python train.py --win_length=512 --num_classes=2 --norm_position="pre" --activation="star_relu" --patch_size=[4, 4] --residual_init="scaled_by_depth" --magnitude_pruning=0.5 --steps=16400
Rows from block 6 of a small sound classifier, named by matrix and row number. Rows with one number belong to one channel. Each number is 200 + 20 x the weight over its row's rms, rounded and kept within 0 to 999. All counts start at 0. After the name is the row's rms in percent of the matrix's.
After each channel's rows are labels from the 100 clips, of 14976, where the channel reaches its highest value: "responds to" is what is common among them. Only what is clearly more common there than usual is listed. The data: read English sentences (LibriTTS-R).
# convs0: expand pointwise conv (model.blocks.6.convs.0.weight, 640x160x1x1), inputs 0-159
# convs1: depthwise 3x3 conv (model.blocks.6.convs.1.weight, 640x1x3x3, trained with AdamW), a 3x3 kernel
# convs2: project pointwise conv (model.blocks.6.convs.2.weight, 160x640x1x1, transposed), outputs 0-159

convs0.255,131,173,215,200,181,208,200,200,226,200,188,231,218,179,174,226,161,200,233,200,200,200,174,200,233,200,177,165,200,200,215,221,215,167,200,200,213,225,200,200,186,230,200,183,246,200,184,200,200,245,217,200,200,200,188,179,199,178,219,195,200,153,200,198,163,227,200,200,184,200,200,200,200,200,178,207,190,200,200,200,156,208,200,219,159,228,200,222,207,164,239,260,200,227,238,183,160,200,200,180,181,183,170,200,192,200,200,181,200,196,200,200,184,213,177,200,228,150,250,200,200,217,212,244,219,225,230,195,231,200,200,200,184,200,200,200,200,200,211,193,188,200,180,220,240,200,218,191,200,172,200,200,218,165,190,206,180,194,200,200,178
convs1.255,090,222,232,224,202,195,178,183,180,182
convs2.255,107,167,200,192,216,200,219,165,152,207,153,201,205,192,200,200,162,200,176,220,191,158,236,174,166,202,200,213,200,173,200,215,200,200,167,182,186,155,169,170,174,194,200,166,200,172,200,213,180,246,217,200,200,200,200,228,200,200,200,165,200,200,200,222,200,200,176,154,200,200,229,223,228,219,200,253,200,200,215,200,179,200,215,236,200,192,235,185,227,200,200,204,208,200,200,200,161,200,200,225,222,238,185,220,200,145,171,200,200,194,200,185,203,200,200,200,200,227,207,218,210,204,209,200,200,252,200,189,200,200,179,200,193,200,200,153,200,200,244,200,225,200,200,200,206,222,200,217,200,200,200,176,200,182,210,196,200,200,200,200,158
responds to: voice: male

convs0.194,099,227,153,202,200,222,176,169,236,152,161,200,200,226,239,200,200,217,200,183,200,200,165,199,200,200,200,216,204,216,213,177,200,200,176,183,200,249,200,200,170,175,200,145,249,157,212,200,200,183,200,222,169,200,191,238,200,200,214,200,200,189,200,200,200,200,205,216,200,234,215,200,173,200,200,200,200,185,247,200,200,229,200,224,165,171,231,200,193,164,235,200,200,200,200,212,194,200,200,250,200,212,238,170,200,184,192,200,200,224,200,200,200,200,200,200,188,247,200,200,222,200,233,200,181,200,200,199,181,186,195,157,223,200,214,200,200,184,200,200,200,213,200,213,200,180,200,200,200,229,200,200,200,200,219,200,200,219,244,188,146
convs1.194,085,190,191,188,196,205,239,238,209,215
convs2.194,103,200,200,200,200,227,200,153,220,200,200,184,200,200,181,200,200,242,200,235,224,200,200,157,200,200,200,200,185,205,218,200,200,200,200,200,194,137,200,223,200,200,200,200,202,220,221,211,200,200,234,200,200,173,211,172,203,167,182,200,214,169,212,200,234,200,200,200,200,221,200,218,200,219,176,226,185,200,200,200,200,177,200,200,212,214,200,163,200,190,200,200,208,200,200,201,200,189,200,223,168,174,178,146,165,200,191,162,200,200,200,200,200,200,165,213,185,164,228,258,156,200,228,218,167,195,222,200,241,200,226,192,154,203,180,182,200,178,201,200,240,200,200,211,219,200,187,200,222,200,178,153,188,242,200,200,164,200,200,224,243
responds to: voice: male

convs0.218,073,200,164,200,200,200,200,179,164,247,183,200,200,193,200,200,200,200,200,200,200,209,200,200,200,154,180,200,200,165,252,189,173,200,200,191,200,200,183,156,200,161,189,200,200,208,238,205,200,200,200,230,200,200,200,206,200,200,239,200,200,200,203,168,233,222,200,227,173,200,200,200,200,200,200,200,200,167,200,169,257,200,200,200,220,184,200,232,186,157,188,213,200,220,200,148,200,200,200,200,200,200,194,192,200,200,190,233,186,200,200,225,200,238,235,200,165,187,200,215,219,200,200,200,200,131,200,200,200,187,157,200,200,200,175,185,232,189,227,230,181,172,183,225,180,200,228,188,180,200,153,227,178,169,200,162,200,194,200,202,200
convs1.218,110,167,165,189,195,180,206,214,195,178
convs2.218,068,167,200,200,200,191,200,241,154,200,237,184,200,200,200,200,222,218,186,200,200,200,218,200,191,171,200,200,200,184,200,198,200,190,200,207,200,242,200,200,179,200,173,200,200,217,208,204,200,177,185,164,165,200,200,200,200,201,200,200,240,200,200,200,181,168,179,200,200,184,139,183,231,170,223,200,240,200,200,225,229,217,159,215,200,171,169,203,191,192,200,200,238,200,237,200,200,200,174,200,200,213,200,164,173,203,200,200,170,200,188,222,200,200,200,223,200,257,171,200,195,200,200,200,192,200,167,185,210,200,225,200,200,200,263,200,200,234,243,200,197,176,200,170,200,168,225,168,200,159,168,200,187,205,200,182,200,163,200,194,163
responds to: voice: male

convs0.324,062,179,190,200,141,200,200,175,206,151,176,159,200,200,200,166,168,200,200,200,251,200,200,221,200,212,200,200,200,159,200,200,200,250,200,200,200,159,200,200,200,200,200,200,200,200,200,200,198,200,200,200,145,156,234,188,200,200,181,211,200,224,200,150,200,200,200,200,200,200,200,189,193,200,260,200,200,167,175,199,200,200,194,203,236,191,150,200,225,200,215,200,218,200,165,159,185,200,200,200,200,200,206,200,200,240,200,200,200,200,165,200,222,200,200,200,200,200,232,200,167,200,200,200,230,200,200,200,200,166,200,200,227,200,200,200,200,155,200,200,200,200,200,139,200,200,172,240,228,165,200,184,200,200,200,200,200,232,186,200,200
convs1.324,098,214,215,187,229,200,178,200,180,164
convs2.324,071,200,226,200,200,200,219,200,172,200,200,200,157,200,188,200,171,189,200,187,244,230,200,200,200,200,191,200,200,200,172,200,200,200,200,222,200,179,233,200,190,200,200,181,200,214,194,200,200,162,200,251,200,200,202,200,200,223,200,200,200,230,200,200,172,200,181,226,200,200,200,200,200,200,206,203,200,190,200,200,268,219,200,200,223,173,196,132,216,183,200,215,231,229,174,208,200,200,200,191,181,218,275,200,192,187,200,145,208,200,200,200,200,176,200,175,165,200,176,192,218,200,200,200,221,200,200,236,148,200,200,200,217,200,166,200,200,157,200,200,200,181,229,174,200,212,200,200,200,171,200,183,245,200,254,200,200,200,200,174,239
responds to: voice: female

convs0.157,112,209,212,234,216,200,200,200,213,200,236,200,200,179,193,200,228,200,221,240,200,200,182,177,200,181,200,200,199,200,208,182,200,200,176,200,149,160,230,200,200,200,200,232,209,261,219,200,213,200,175,163,192,166,200,200,200,200,200,200,226,198,219,160,212,234,196,163,228,200,251,219,193,200,182,185,213,152,246,200,200,170,200,208,164,200,200,220,200,200,227,200,200,200,191,226,200,200,169,169,200,200,214,183,168,200,206,189,200,228,228,200,200,200,200,203,200,203,200,200,176,200,200,200,246,200,200,205,153,200,232,200,200,185,200,242,200,194,200,200,148,262,200,204,200,244,177,200,191,200,201,186,200,200,200,188,200,200,200,194,219
convs1.157,108,219,176,164,196,201,202,215,223,175
convs2.157,134,191,200,227,189,179,227,196,200,200,200,200,200,174,169,200,200,183,200,200,200,224,163,200,200,225,137,181,200,200,200,217,161,200,194,225,199,200,167,200,200,200,195,230,232,196,162,218,200,234,200,200,200,211,156,142,200,204,221,200,210,201,168,225,170,158,200,200,187,200,200,207,200,195,183,200,200,166,200,177,200,205,200,200,200,240,158,180,200,200,200,173,200,196,179,229,200,200,200,207,224,199,184,248,202,237,200,200,200,200,184,200,200,200,135,239,205,200,173,139,176,185,200,221,200,218,200,195,200,200,200,148,200,180,200,165,200,211,204,173,200,210,200,200,200,200,185,200,200,225,167,178,200,167,216,200,187,215,200,201,200
responds to: voice: female

convs0.614,103,231,200,251,200,222,200,200,200,228,183,200,200,182,200,200,230,240,200,200,200,200,216,174,200,200,158,200,195,200,176,235,226,184,200,200,204,200,202,205,200,200,224,200,200,200,228,200,200,194,200,231,237,165,229,200,200,197,200,200,214,200,200,216,200,165,200,200,200,200,200,225,200,240,200,253,175,190,173,200,179,200,163,200,150,162,192,200,240,200,200,218,200,200,188,175,200,200,200,196,200,213,219,200,200,200,213,200,200,238,200,182,217,227,190,228,244,200,224,249,200,225,195,170,200,200,175,200,229,155,173,225,200,200,200,217,200,167,154,200,162,200,204,200,200,248,199,200,190,200,231,200,200,241,169,238,200,200,200,200,200
convs1.614,098,220,213,227,193,203,224,212,231,223
convs2.614,100,200,200,185,212,219,152,200,205,200,200,184,200,200,171,225,200,217,210,266,222,210,200,208,200,200,200,207,200,199,200,182,149,211,247,200,193,156,200,200,144,200,195,200,194,203,222,247,200,200,200,188,234,213,200,200,200,168,200,200,235,200,149,200,212,200,200,188,256,200,200,200,202,174,200,177,200,200,200,200,174,244,200,200,200,200,200,200,200,157,186,200,204,200,200,200,216,200,200,212,200,200,200,200,174,181,238,153,200,222,237,200,157,151,200,200,200,200,241,204,212,200,213,200,232,200,232,210,200,200,200,200,200,200,200,224,200,200,199,216,189,174,188,236,200,200,200,200,200,188,181,200,200,200,171,212,207,200,177,152,247
responds to: voice: female

convs0.551,073,160,212,200,200,207,200,192,200,200,236,232,215,200,188,200,140,200,200,200,200,172,178,200,171,147,200,200,235,184,253,200,200,221,200,245,200,200,200,200,221,185,177,200,200,231,200,200,193,205,185,200,185,240,200,200,200,200,180,187,190,210,173,169,224,200,191,200,180,200,186,188,224,200,243,200,243,208,200,164,200,200,200,200,226,200,183,200,202,200,169,186,200,159,196,200,153,200,200,167,200,200,230,198,161,200,181,200,181,169,138,200,200,200,200,174,215,212,200,200,200,168,244,200,211,156,200,200,200,200,189,200,191,200,200,200,218,191,200,248,202,200,186,200,200,215,200,200,200,173,200,169,200,200,203,200,179,200,187,165,249
convs1.551,097,239,214,205,211,188,180,189,180,173
convs2.551,074,200,186,215,200,200,200,148,169,200,200,174,200,200,200,200,200,200,200,234,210,200,200,200,200,224,257,219,200,200,200,191,200,236,200,253,199,164,200,200,219,244,200,158,200,242,200,200,200,183,236,170,178,174,151,189,231,200,225,156,192,240,188,219,229,200,185,200,188,214,200,175,200,200,216,200,200,209,179,165,200,200,200,200,230,200,200,200,200,185,200,200,200,184,200,177,230,175,200,200,200,182,186,200,200,230,214,200,200,200,200,220,200,200,200,200,200,181,182,200,226,200,200,239,200,200,249,200,200,200,200,228,159,200,200,200,149,200,200,234,200,155,177,200,200,184,200,200,200,200,226,210,180,200,189,200,228,246,200,200,250
responds to: voice: female

convs0.55,103,182,196,200,229,244,159,200,218,200,179,175,158,200,200,200,124,173,187,200,222,200,200,200,200,183,204,236,229,200,223,200,200,200,188,200,178,200,200,200,213,200,216,210,200,221,230,163,180,227,200,212,200,200,179,194,217,200,183,211,200,177,200,245,169,200,200,200,209,156,200,200,200,200,232,212,200,200,215,200,200,200,215,184,212,222,158,173,200,200,181,200,231,164,205,219,200,200,208,213,200,200,224,200,232,253,155,172,200,200,200,200,202,200,176,187,181,192,235,200,178,157,227,200,191,214,178,190,200,229,200,198,200,242,200,200,200,225,247,179,200,200,207,200,200,222,245,200,173,212,200,218,209,226,157,200,200,203,200,200,200
convs1.55,095,170,236,195,215,219,177,204,216,205
convs2.55,099,191,181,200,200,200,200,200,191,200,200,200,200,241,200,200,185,182,200,200,194,183,179,166,176,200,200,200,200,155,248,200,270,200,200,200,200,214,200,200,222,197,258,231,224,200,215,200,200,200,200,196,152,232,200,178,149,200,191,160,200,191,155,200,200,200,213,188,204,200,161,200,200,211,200,200,200,223,178,200,164,200,241,233,165,200,200,202,201,226,190,190,200,183,190,200,200,164,200,200,211,200,202,200,200,200,200,200,198,284,179,227,200,168,159,200,173,200,200,186,163,211,200,200,179,159,200,200,200,200,219,200,200,200,200,200,243,200,177,200,200,200,200,246,223,200,196,200,190,181,200,200,228,200,200,200,200,188,200,200,183
responds to: voice: male

convs0.399,110,200,200,166,200,173,192,194,226,231,200,200,200,200,200,200,188,200,157,218,188,164,177,234,200,200,196,200,181,200,226,157,200,187,200,210,200,200,229,200,200,200,217,200,200,177,227,185,200,200,200,222,174,140,212,200,200,190,190,200,180,200,216,239,177,181,182,227,174,250,219,173,169,232,200,200,212,200,231,200,200,200,200,200,209,200,195,253,189,200,199,217,207,226,217,200,205,200,189,200,226,200,148,189,241,190,167,207,200,176,200,200,200,173,214,193,183,200,198,200,200,200,200,210,260,227,178,226,219,200,200,200,195,228,145,175,200,200,225,200,237,256,200,222,182,200,200,193,215,184,184,200,200,200,213,200,179,200,233,200,169
convs1.399,092,227,225,185,185,196,213,166,183,187
convs2.399,117,184,200,200,200,200,200,185,158,226,180,262,181,200,204,200,170,177,222,200,188,200,200,221,200,213,193,183,171,219,179,192,205,200,193,200,200,200,160,255,200,205,200,217,190,194,200,200,210,190,248,200,179,192,200,200,200,200,200,163,200,200,200,167,200,200,200,228,268,200,200,229,200,200,164,214,199,200,200,200,204,200,200,200,200,182,200,232,211,200,200,227,200,200,171,198,200,194,200,210,200,242,200,148,228,204,181,245,197,200,227,202,156,167,200,200,195,200,200,194,200,200,200,171,200,200,176,200,237,200,203,200,200,219,200,182,157,200,244,200,200,229,200,200,200,222,165,180,216,131,184,200,200,224,200,200,161,200,200,200,231
responds to: voice: male