From a checkpoint of a small sound classifier: depths [3, 6, 3], 15625 training examples.
Rows from block 6 of a small sound classifier, named by matrix and row number. Rows with one number belong to one channel. Each number is 500 + 25 x the weight over its row's rms, rounded and kept within 0 to 999. All counts start at 0. Numbers have three digits each.
Before each channel's rows are labels from the 100 clips, of 14976, where the channel reaches its highest value: "strongest on" is what is common among them. Only what is clearly more common there than usual is listed. The data: read English sentences (LibriTTS-R). In brackets: how many of the 100.
# convs0: expand pointwise conv (model.blocks.6.convs.0.weight, 640x160x1x1), inputs 0-159
# convs1: depthwise 3x3 conv (model.blocks.6.convs.1.weight, 640x1x3x3, trained with AdamW), a 3x3 kernel
# convs2: project pointwise conv (model.blocks.6.convs.2.weight, 160x640x1x1, transposed), outputs 0-159

strongest on: voice: female (100)
convs0.568:485500500514513480528521500563529507500522500500455427491524512500524487500513500500487500468500500500500500509558500500470500544500500521474523500574555522500500500481452512509500500500455476461560484475507500571500461500499500509489500500454490522500545518500521500556518526459468500500484500500500500526500500500500533547500500524479500469500475494523500555500500548468457517500500505500500554500500500520500549534513500500453470471500483500443500500500483507538471537500520500
convs1.568:536516530461476485522520502
convs2.568:500500500484463500497500565500500500500442500500468523500451471540500500500540500539525497492500484500439453536500519500500500531528500500500500500500500475500500476500495500500500500500461500572583522500500500527500500500477500500500531470500500500510500516500523500500449500521472500538438500497446500436461500500500516426500500500565500500500500392500500533500500533472500511500500500528500500500500500500541500500500500500500445500500531500547522500500489500498500503492500500

strongest on: voice: male (77)
convs0.47:500500500543500500542500500517500500500500500507500466472545500500439582500500500500454477500500500558550500500478460493478500500500480500456500484511500473503523428462518458500551500460500463483529500462500533478491500519500528458527509518460500500500500463516464484500500500548500470500500500528500510542451506500500500500470457564500566500500500500508517500500484495500500500532519508523500500500522496549500543526478532500464491547524510500543500466501500500503500500459500468
convs1.47:490522470528520488466468475
convs2.47:500538500500500473500500437500520467489460513500487530500500500500450500521523500494535523500500500453500500458513500500500472500500500457509470466508500440524500446500466486467528518500500486552461443539457507543494534500539500495500500515500508500500516500466500506500500500500505549500500473514546500487511534455551455500500500468500500500500500474520500544500484500453468489555519500500500500452497500500475500551503500500563450551500500479547465500474500492513500467458500518

strongest on: voice: female (100)
convs0.156:500439514500500500484450535460500500500436528500500484463500500500513500588553500545500539500523551500500520537500500506500500553479500456500500500500501500500500477480488500507500500480500500511536449536500547500431500415500486472500500500500477500500500484500500500500517500549500500512500512500461534518505571500500500524474440468519500500501500500500500430500477500500500500441500500461519500528500500500500500500471450476488500460519500500500500500500500452500514500500500500
convs1.156:482492486538488557489510503
convs2.156:500500554571500500500500500534551551505500402536500500500500500500500500504500500500500500500536500500500500479532519500514500500500500500510500500500500500500500471480480500552500500500536541500473500500500485526500558500500500500552471537462500500500500500552500500500498463494500499500546500548500500432500469481500500500500500572534543500499500500459493500544467521500500500544537500500525578500448557500500500525500527516500500483495509468512500483522449490513500457500519500

strongest on: voice: female (79)
convs0.599:552500500500500513535500500500500500548454500500500500500500500500500500500500500529500500500500500488500445500500551500524500500465500506500537472531467500500486500555500500500508500475481474439500500500500500536500500444500500500542524500450500498449490526481470458500513500502478517503500440500458500500488500584517500500500517500500500500500468451500498500475496500497440500500531500516585500500500500521500503462500569500563487500500500458532500500428500500500441480500500460
convs1.599:488534479557493498483510487
convs2.599:500516497483449500500472535500500500517500500500500532522440500500470500538500454500500523477566500516500538500500482500500500500486513452500500491447500500548493522535456535481500448500500500483539500552476533500394500500500513486481500500505483431500500520500500500494500546500500500511500453500500500484485500500473500512446500527429478500458508505500500514517465500446500512500539500498513442500529500534500509495500500500452453500500500475500518500500520500500471554500500500

strongest on: voice: male (97)
convs0.356:500512500500507500533509500500500500500525500542521500500500511485500500459500500487500470517529552513500538529500476500505500500488500503528500500455482537500475480510555500542529536500527500467475500527500527500466500500522500500459542573500526518540542496500500500500500500500500500524567500500542429500500500552500518546507535500545453466545472527457515500500500550518515500462537443500500499511501500519507500500454500448503486500523500500470446500529465500475523533500500458
convs1.356:462468470498507497523539513
convs2.356:500501518540500500536500526500515467500500500500539531461500445500500500500473551500500469500499500500500500500500505500500500459500500500500500587500500548500487500483486500500500558500500500525538500500500500500500483548500504500500525500491529500444500500495555516500500500511512464500500500533500500472414500500500500500531545500450500500500500500462500500500500500500474424500468500500503496473464499419500539514500500571483493500500496500500460467414500500520500500549483468

strongest on: voice: male (87)
convs0.401:500500500500500462477500532462423500446476537451532500467500474500500507567500515500500500548475500500458522500473500500500524538500446500530474460500491500461500500461489500500444500453500516500500525500481500500500459500472461478500500500469534486460500544546486532458500509480494500500467538500525501500476500511477421500500500481476533500500472514434500556526460500500500500500553500500500500500500518500500500500552500500500536544500514489500534514500500500500531500500500500
convs1.401:538490548489481483521479489
convs2.401:469500500554500500500532550500500464518525500500500500536466500495524500471500500538500500500488500559508464452479500447516500500436500500500500488500500500477500500500465502500500470500500453518516531500500500454500447460549534428500530534500500471544447486461500500500456500500512500534526500536500474482500500533480437500488500500500500500486500500537500446493500500500509468443558500544506468515500500434500510472519500500502452501490522514500451500519516500500500500519500500

strongest on: voice: male (97)
convs0.118:500522528500500527457543500492500520500521471500500485461500500475500453453479500505479500556537531500523482533500518500473519527500500498500562500520451515500441500500557500474488500501500500500537516500495487564508500500532480500500500515500500553481500500500500500524518500550500533494500518485449500516500473483500521456572500537529500487500500448500491443550500500526490491500425501500518500519473526500520522540500531500500500483500460500500500500447500449500500529550495484
convs1.118:519543544493482510472489493
convs2.118:507571500494467504521495476500561500500500500500519500500500500480493500560536500479500498533500459500500528483500470507521555467520500500551534500494500500496500492500500500500500500480557500540489462519500467486548500453537500500500500500439549449500500500500516500468454419532494500500500538500500463500501500500524500457500500438500500546529470500500457475490485492500471467489500500500520512500500500500479500521495500466564466559524480473500500501500500500534512543515510533

strongest on: voice: female (98)
convs0.30:439526508473500456500443500500500500500538500500476500504500505510500498545517533500500531500460505485500500500500500444500500500500500517477544548500500500500525496530500500500486500532500526484500500456490500526500500500533552512474528483500538569425500456500500500510500500484500486500550431477551476525521473500500515524500500500564533458500533500540500519539500473516474500500505436500500539521500486500500500554481518511466500500500500487448467532464500536479524500500507500
convs1.30:497488568492477492503507509
convs2.30:500500500522500515518500538500500472439474500500517500500466444500528500500500500542500500510500513549500500479500488500501500500500500435500500500500500439500500470530500500530500500506500532490542500463500485442465524452530542461500524500500463491500500524509475500500476500500500475500527500539500500505520500500500500454484500534476493500513500489508500412500473500559500531520464468500529500532500500441470500500500486500529500502500500415446500500429500500469515519537547500

strongest on: voice: male (97)
convs0.377:517500482497500500493500517500505488500449533500562459533442500500465500500544486500500478500502504500500517518492500500577500500511500500500548500500500500500500446483500567514513500481500500500534500503500500500500503497500478500500500543517500500477500500500542500528500500463500451500500454500461500465487500472500500500500436454485500476508500500538500525500500500523475500500531500463542500500500510500508445515491491445500500500535500542449492403483545567500547500542500521
convs1.377:557482522486529514508504517
convs2.377:500536500520500550500500500465495500547500500541505500500500456461540529523500475558513521500500512500532500528463510502498530500500505500500510500429500500493524542500500539497500500500439500500528500462533500497531500450458500500468500500475541500500481500521468500500500470530536500500500500500528540537508558442537532500500500483462516480520485497538572500465500479512500500500471500519511478500500500441489500500500509500461452571500500531501500522500500521453500532500460514

strongest on: voice: female (100)
convs0.265:500540504500500405500544500500552500500487421450500500500500500545500500523500500500500500455500500500529500500500469533500500548452451500500500500544500500500534519510457500500480500495500533500438483455500500500511500524500500500478525500502465500500500551503500500500500469500500460539520500519498527500500500500520500446472519500486500500500500466509500533500500500552500528543477469458598440500466500500500486500500500471500500500500513500500500526500500562500500500500534500
convs1.265:487512486533505551523529497
convs2.265:500452523500500500500500500500500538437477500501577500500521506500524527523500485500512525500500511530500478500496492515528541464459559513500454500491500514465510555500563500500546532500500515515500542500500468536463500500500512500443520500500513500500478492488500507486500500500450500462467500500500500483453500515468500473500529500494489500500500500500482458477500533539523473500500500484523454541500468524500570500500500500510548542470455485500500500482469500548482532567530522

strongest on: voice: male (80)
convs0.249:500500500505568475528526496452473535500517505488477501490500500517500500538509499500459500519569533468500493500500479476471455500500481500500500484535523500500500473531479494500500500477516519438465494500432508500500472500500479474500500526469563528479500500500469448500500500500426500494500500500541500556509500500500500508510447500500500442471531500442500500500526484500543500461500500500535500500555500500560498500500500521540500552500500496500476500500500527500500543553524500
convs1.249:512478474466498531462492475
convs2.249:462551482500500480500433463541500500495475500487500488535500500515500500552428500470562500500500500500532506509500500500507524518485500500508500500500446488500500453420563487500500500500483531475519500500500478500500500478500474479500466500500481500500531500451557500467500500513457478501538500500462500500507500477500525452500517433500444500500500500514500500458576465500500538500520469500500500514500522544461476500480500500500463534500500530500500469500500479512490500542479500

strongest on: voice: female (98)
convs0.405:500500500500500543500500500557500500434500500500500500500500500500500428463500541524483500500500500500500500523500488519515465500435484475500500500432500524558493500500500500500500500500500524555500500459441500500500500521500500500510500500500516574500539500530500477500472500500486500459502561454500525531500487507500472500500500483504465479500430502481533477500531473500544500500500500500500442445500500449500507524500482465500500527500500448454500457500500523466476522474476534
convs1.405:555495487499499500538520477
convs2.405:478507500521482500500500559500500500500500492523500539500461519565500500500516536500500520491500544438500500500500471469500500500429483500500500500500438484500500479500500521462500500500500500519500534500500502500500500523500500500500479536510500500500450500500500490541487459547482500531500521500500461500460486500527498500500500449500513443492531442500492507551500500500520500500515531408500500522500484418455500500474477508500500478433500464533554500500500496500500560500500500

strongest on: voice: female (94)
convs0.455:500480500500548500542500527524533519500500500500469468500471463473500500498493500500512489535500570500481490476521494500500514549500500500500482527481569506504446533534500500505513486500500500500545484500463524500462500481500467523499500466470500469500500508500500536500500500500500534550548447523529500500500500527500500477548500500480500520549500588530500449515480500474507500500553465524500500468458500500500551500483500500500536547500500503500500500500541500478540562552500500
convs1.455:502544550480484480493510497
convs2.455:500536471500500500516500500500500500528500499543500500507466452461534500553500524456545506557517540500500500500528500567500500534500500522547525474500500500506500520503457500500503500540500447492500452500500504500500541518500473500459498491537494492500500500500476456441500500489500500535524543500529500500500479500500500500500555500500500452500500546550466500500500500500500502500498500500539502477427515500500470500500500495472500500500481503492535500500528535476562500443589500

strongest on: voice: male (77)
convs0.117:500541500515500462551509489467500500478500500517547449533500500465500432500500500500512566491474500480464457500500500500500526436420529502559465496500500539500548530545538500532500500532500509492500500504500489500473500500551500500500524514542500507500500588482549472500539471500500500500500500500500471521500506448500465500486500475500551500500453500473524443469500506474472500481500485526505475500500500500500473500500515500473500535500500500500500500500500500508500457500500500
convs1.117:498475522472505463543485517
convs2.117:500531500500500500529458500500470500478500500524500500500533500472500500500539517500500500500500500535485500480493433500541532478461500517500500552500477500500500500500500478472525496500500500507491522469500476500500446514553467500500558454500558500500476530573532453500500493531525444517500500445500500508500547441500478500502469500500556500542549500446500468469447548472500500466500500470500457500520486500467524500507465500510500486550550500500500500500500500500500500500513500

strongest on: voice: female (100)
convs0.42:476500486500477500500500477500471527500481500479462452471535500528500500500500500562534500500500500500500500495500471530471500516554560533500532500534500492519500564502500551500500500538500493500500526474500500537500433500500483500500533489500482500451500479500450500529500523462500483500500470462523465529500500467496500500485500500500520436500523500516529531482526515500444500500524423512500492500500470500548530554471500459500500460440523500483500548483488500531500500500460500
convs1.42:505471452499520513475465503
convs2.42:500500500456478449540500500491555510500527500500473477500500500465542479500481448500527540500500541527500500464500500477500535455500500549465563532544450500509493537535477500461472500500500500488500500486532445537531500478477500500544543548509516500472533500482500500500500500500500500456532477554488464500500513520527500525500500518516500536436500458500455444500500500500500469468500500500500500500500500521465500500500511500462519460500484500482500566546500500500487500500500500

strongest on: voice: male (87)
convs0.329:500522518522500540477557476500500500500465500500500500421510517523500500512503502432500551508500544524500538500500545482500500500500465474500455457501557500514500543478499500500537480468503500580498469500543474477521500482505500484500447588500500500519500549499500500527459500500483500500500500483500500500505500475500470500500500504500500518500500500498543557500570500475510454500500500466499483542500491501519500545500500467500500523500500500552482531500500500500500500500522458
convs1.329:524512518509493491512478561
convs2.329:477500520500500483472500500500474471477500575507500500500449470536468477520500461500469500534503430544555500500461500500516500471515468500500464500533443553512530500500500535473500535500467500500500500541486507500522500500531500500523529504500468476500537500500470505499500500552465500535484500520459506500463524518480476500500515589478525518480500501500562470505500500472550515500500530532500443506500500500462500514555498508490500476535500484500473500491510477532500497490514491

strongest on: voice: female (80)
convs0.390:500558500500500500500502500500500471476500456433500525481500500470472543500512442500500500500500500536500500554531500500500426500500500500490500500557500500500500434500460500500524500500500500460500500500463445500500500500500500481479500500462500464500530536500573500500488500500469469515551500500500500423492535500500517500500500556465500500500500500500449537500500449500500500500500500500538488500500500500500470554500500500440470500500569500500500500433500500500500500500500472
convs1.390:512530533540529519516512518
convs2.390:517500509486500500500500500500468533469500528547500500500500500522539441499467500543500500500500500544500500500500500500500568500449500480469500473500500557498541546500500500435500500441500500500525458500544500500500500546500470500500500500500458430565474500500500495500500536500500456515511500592500460500500500500500500500480500500500500539500500477519500500500464515540500500500500532500500537500500518451500528500500556500556521512500500532549472500518500500500500518500500551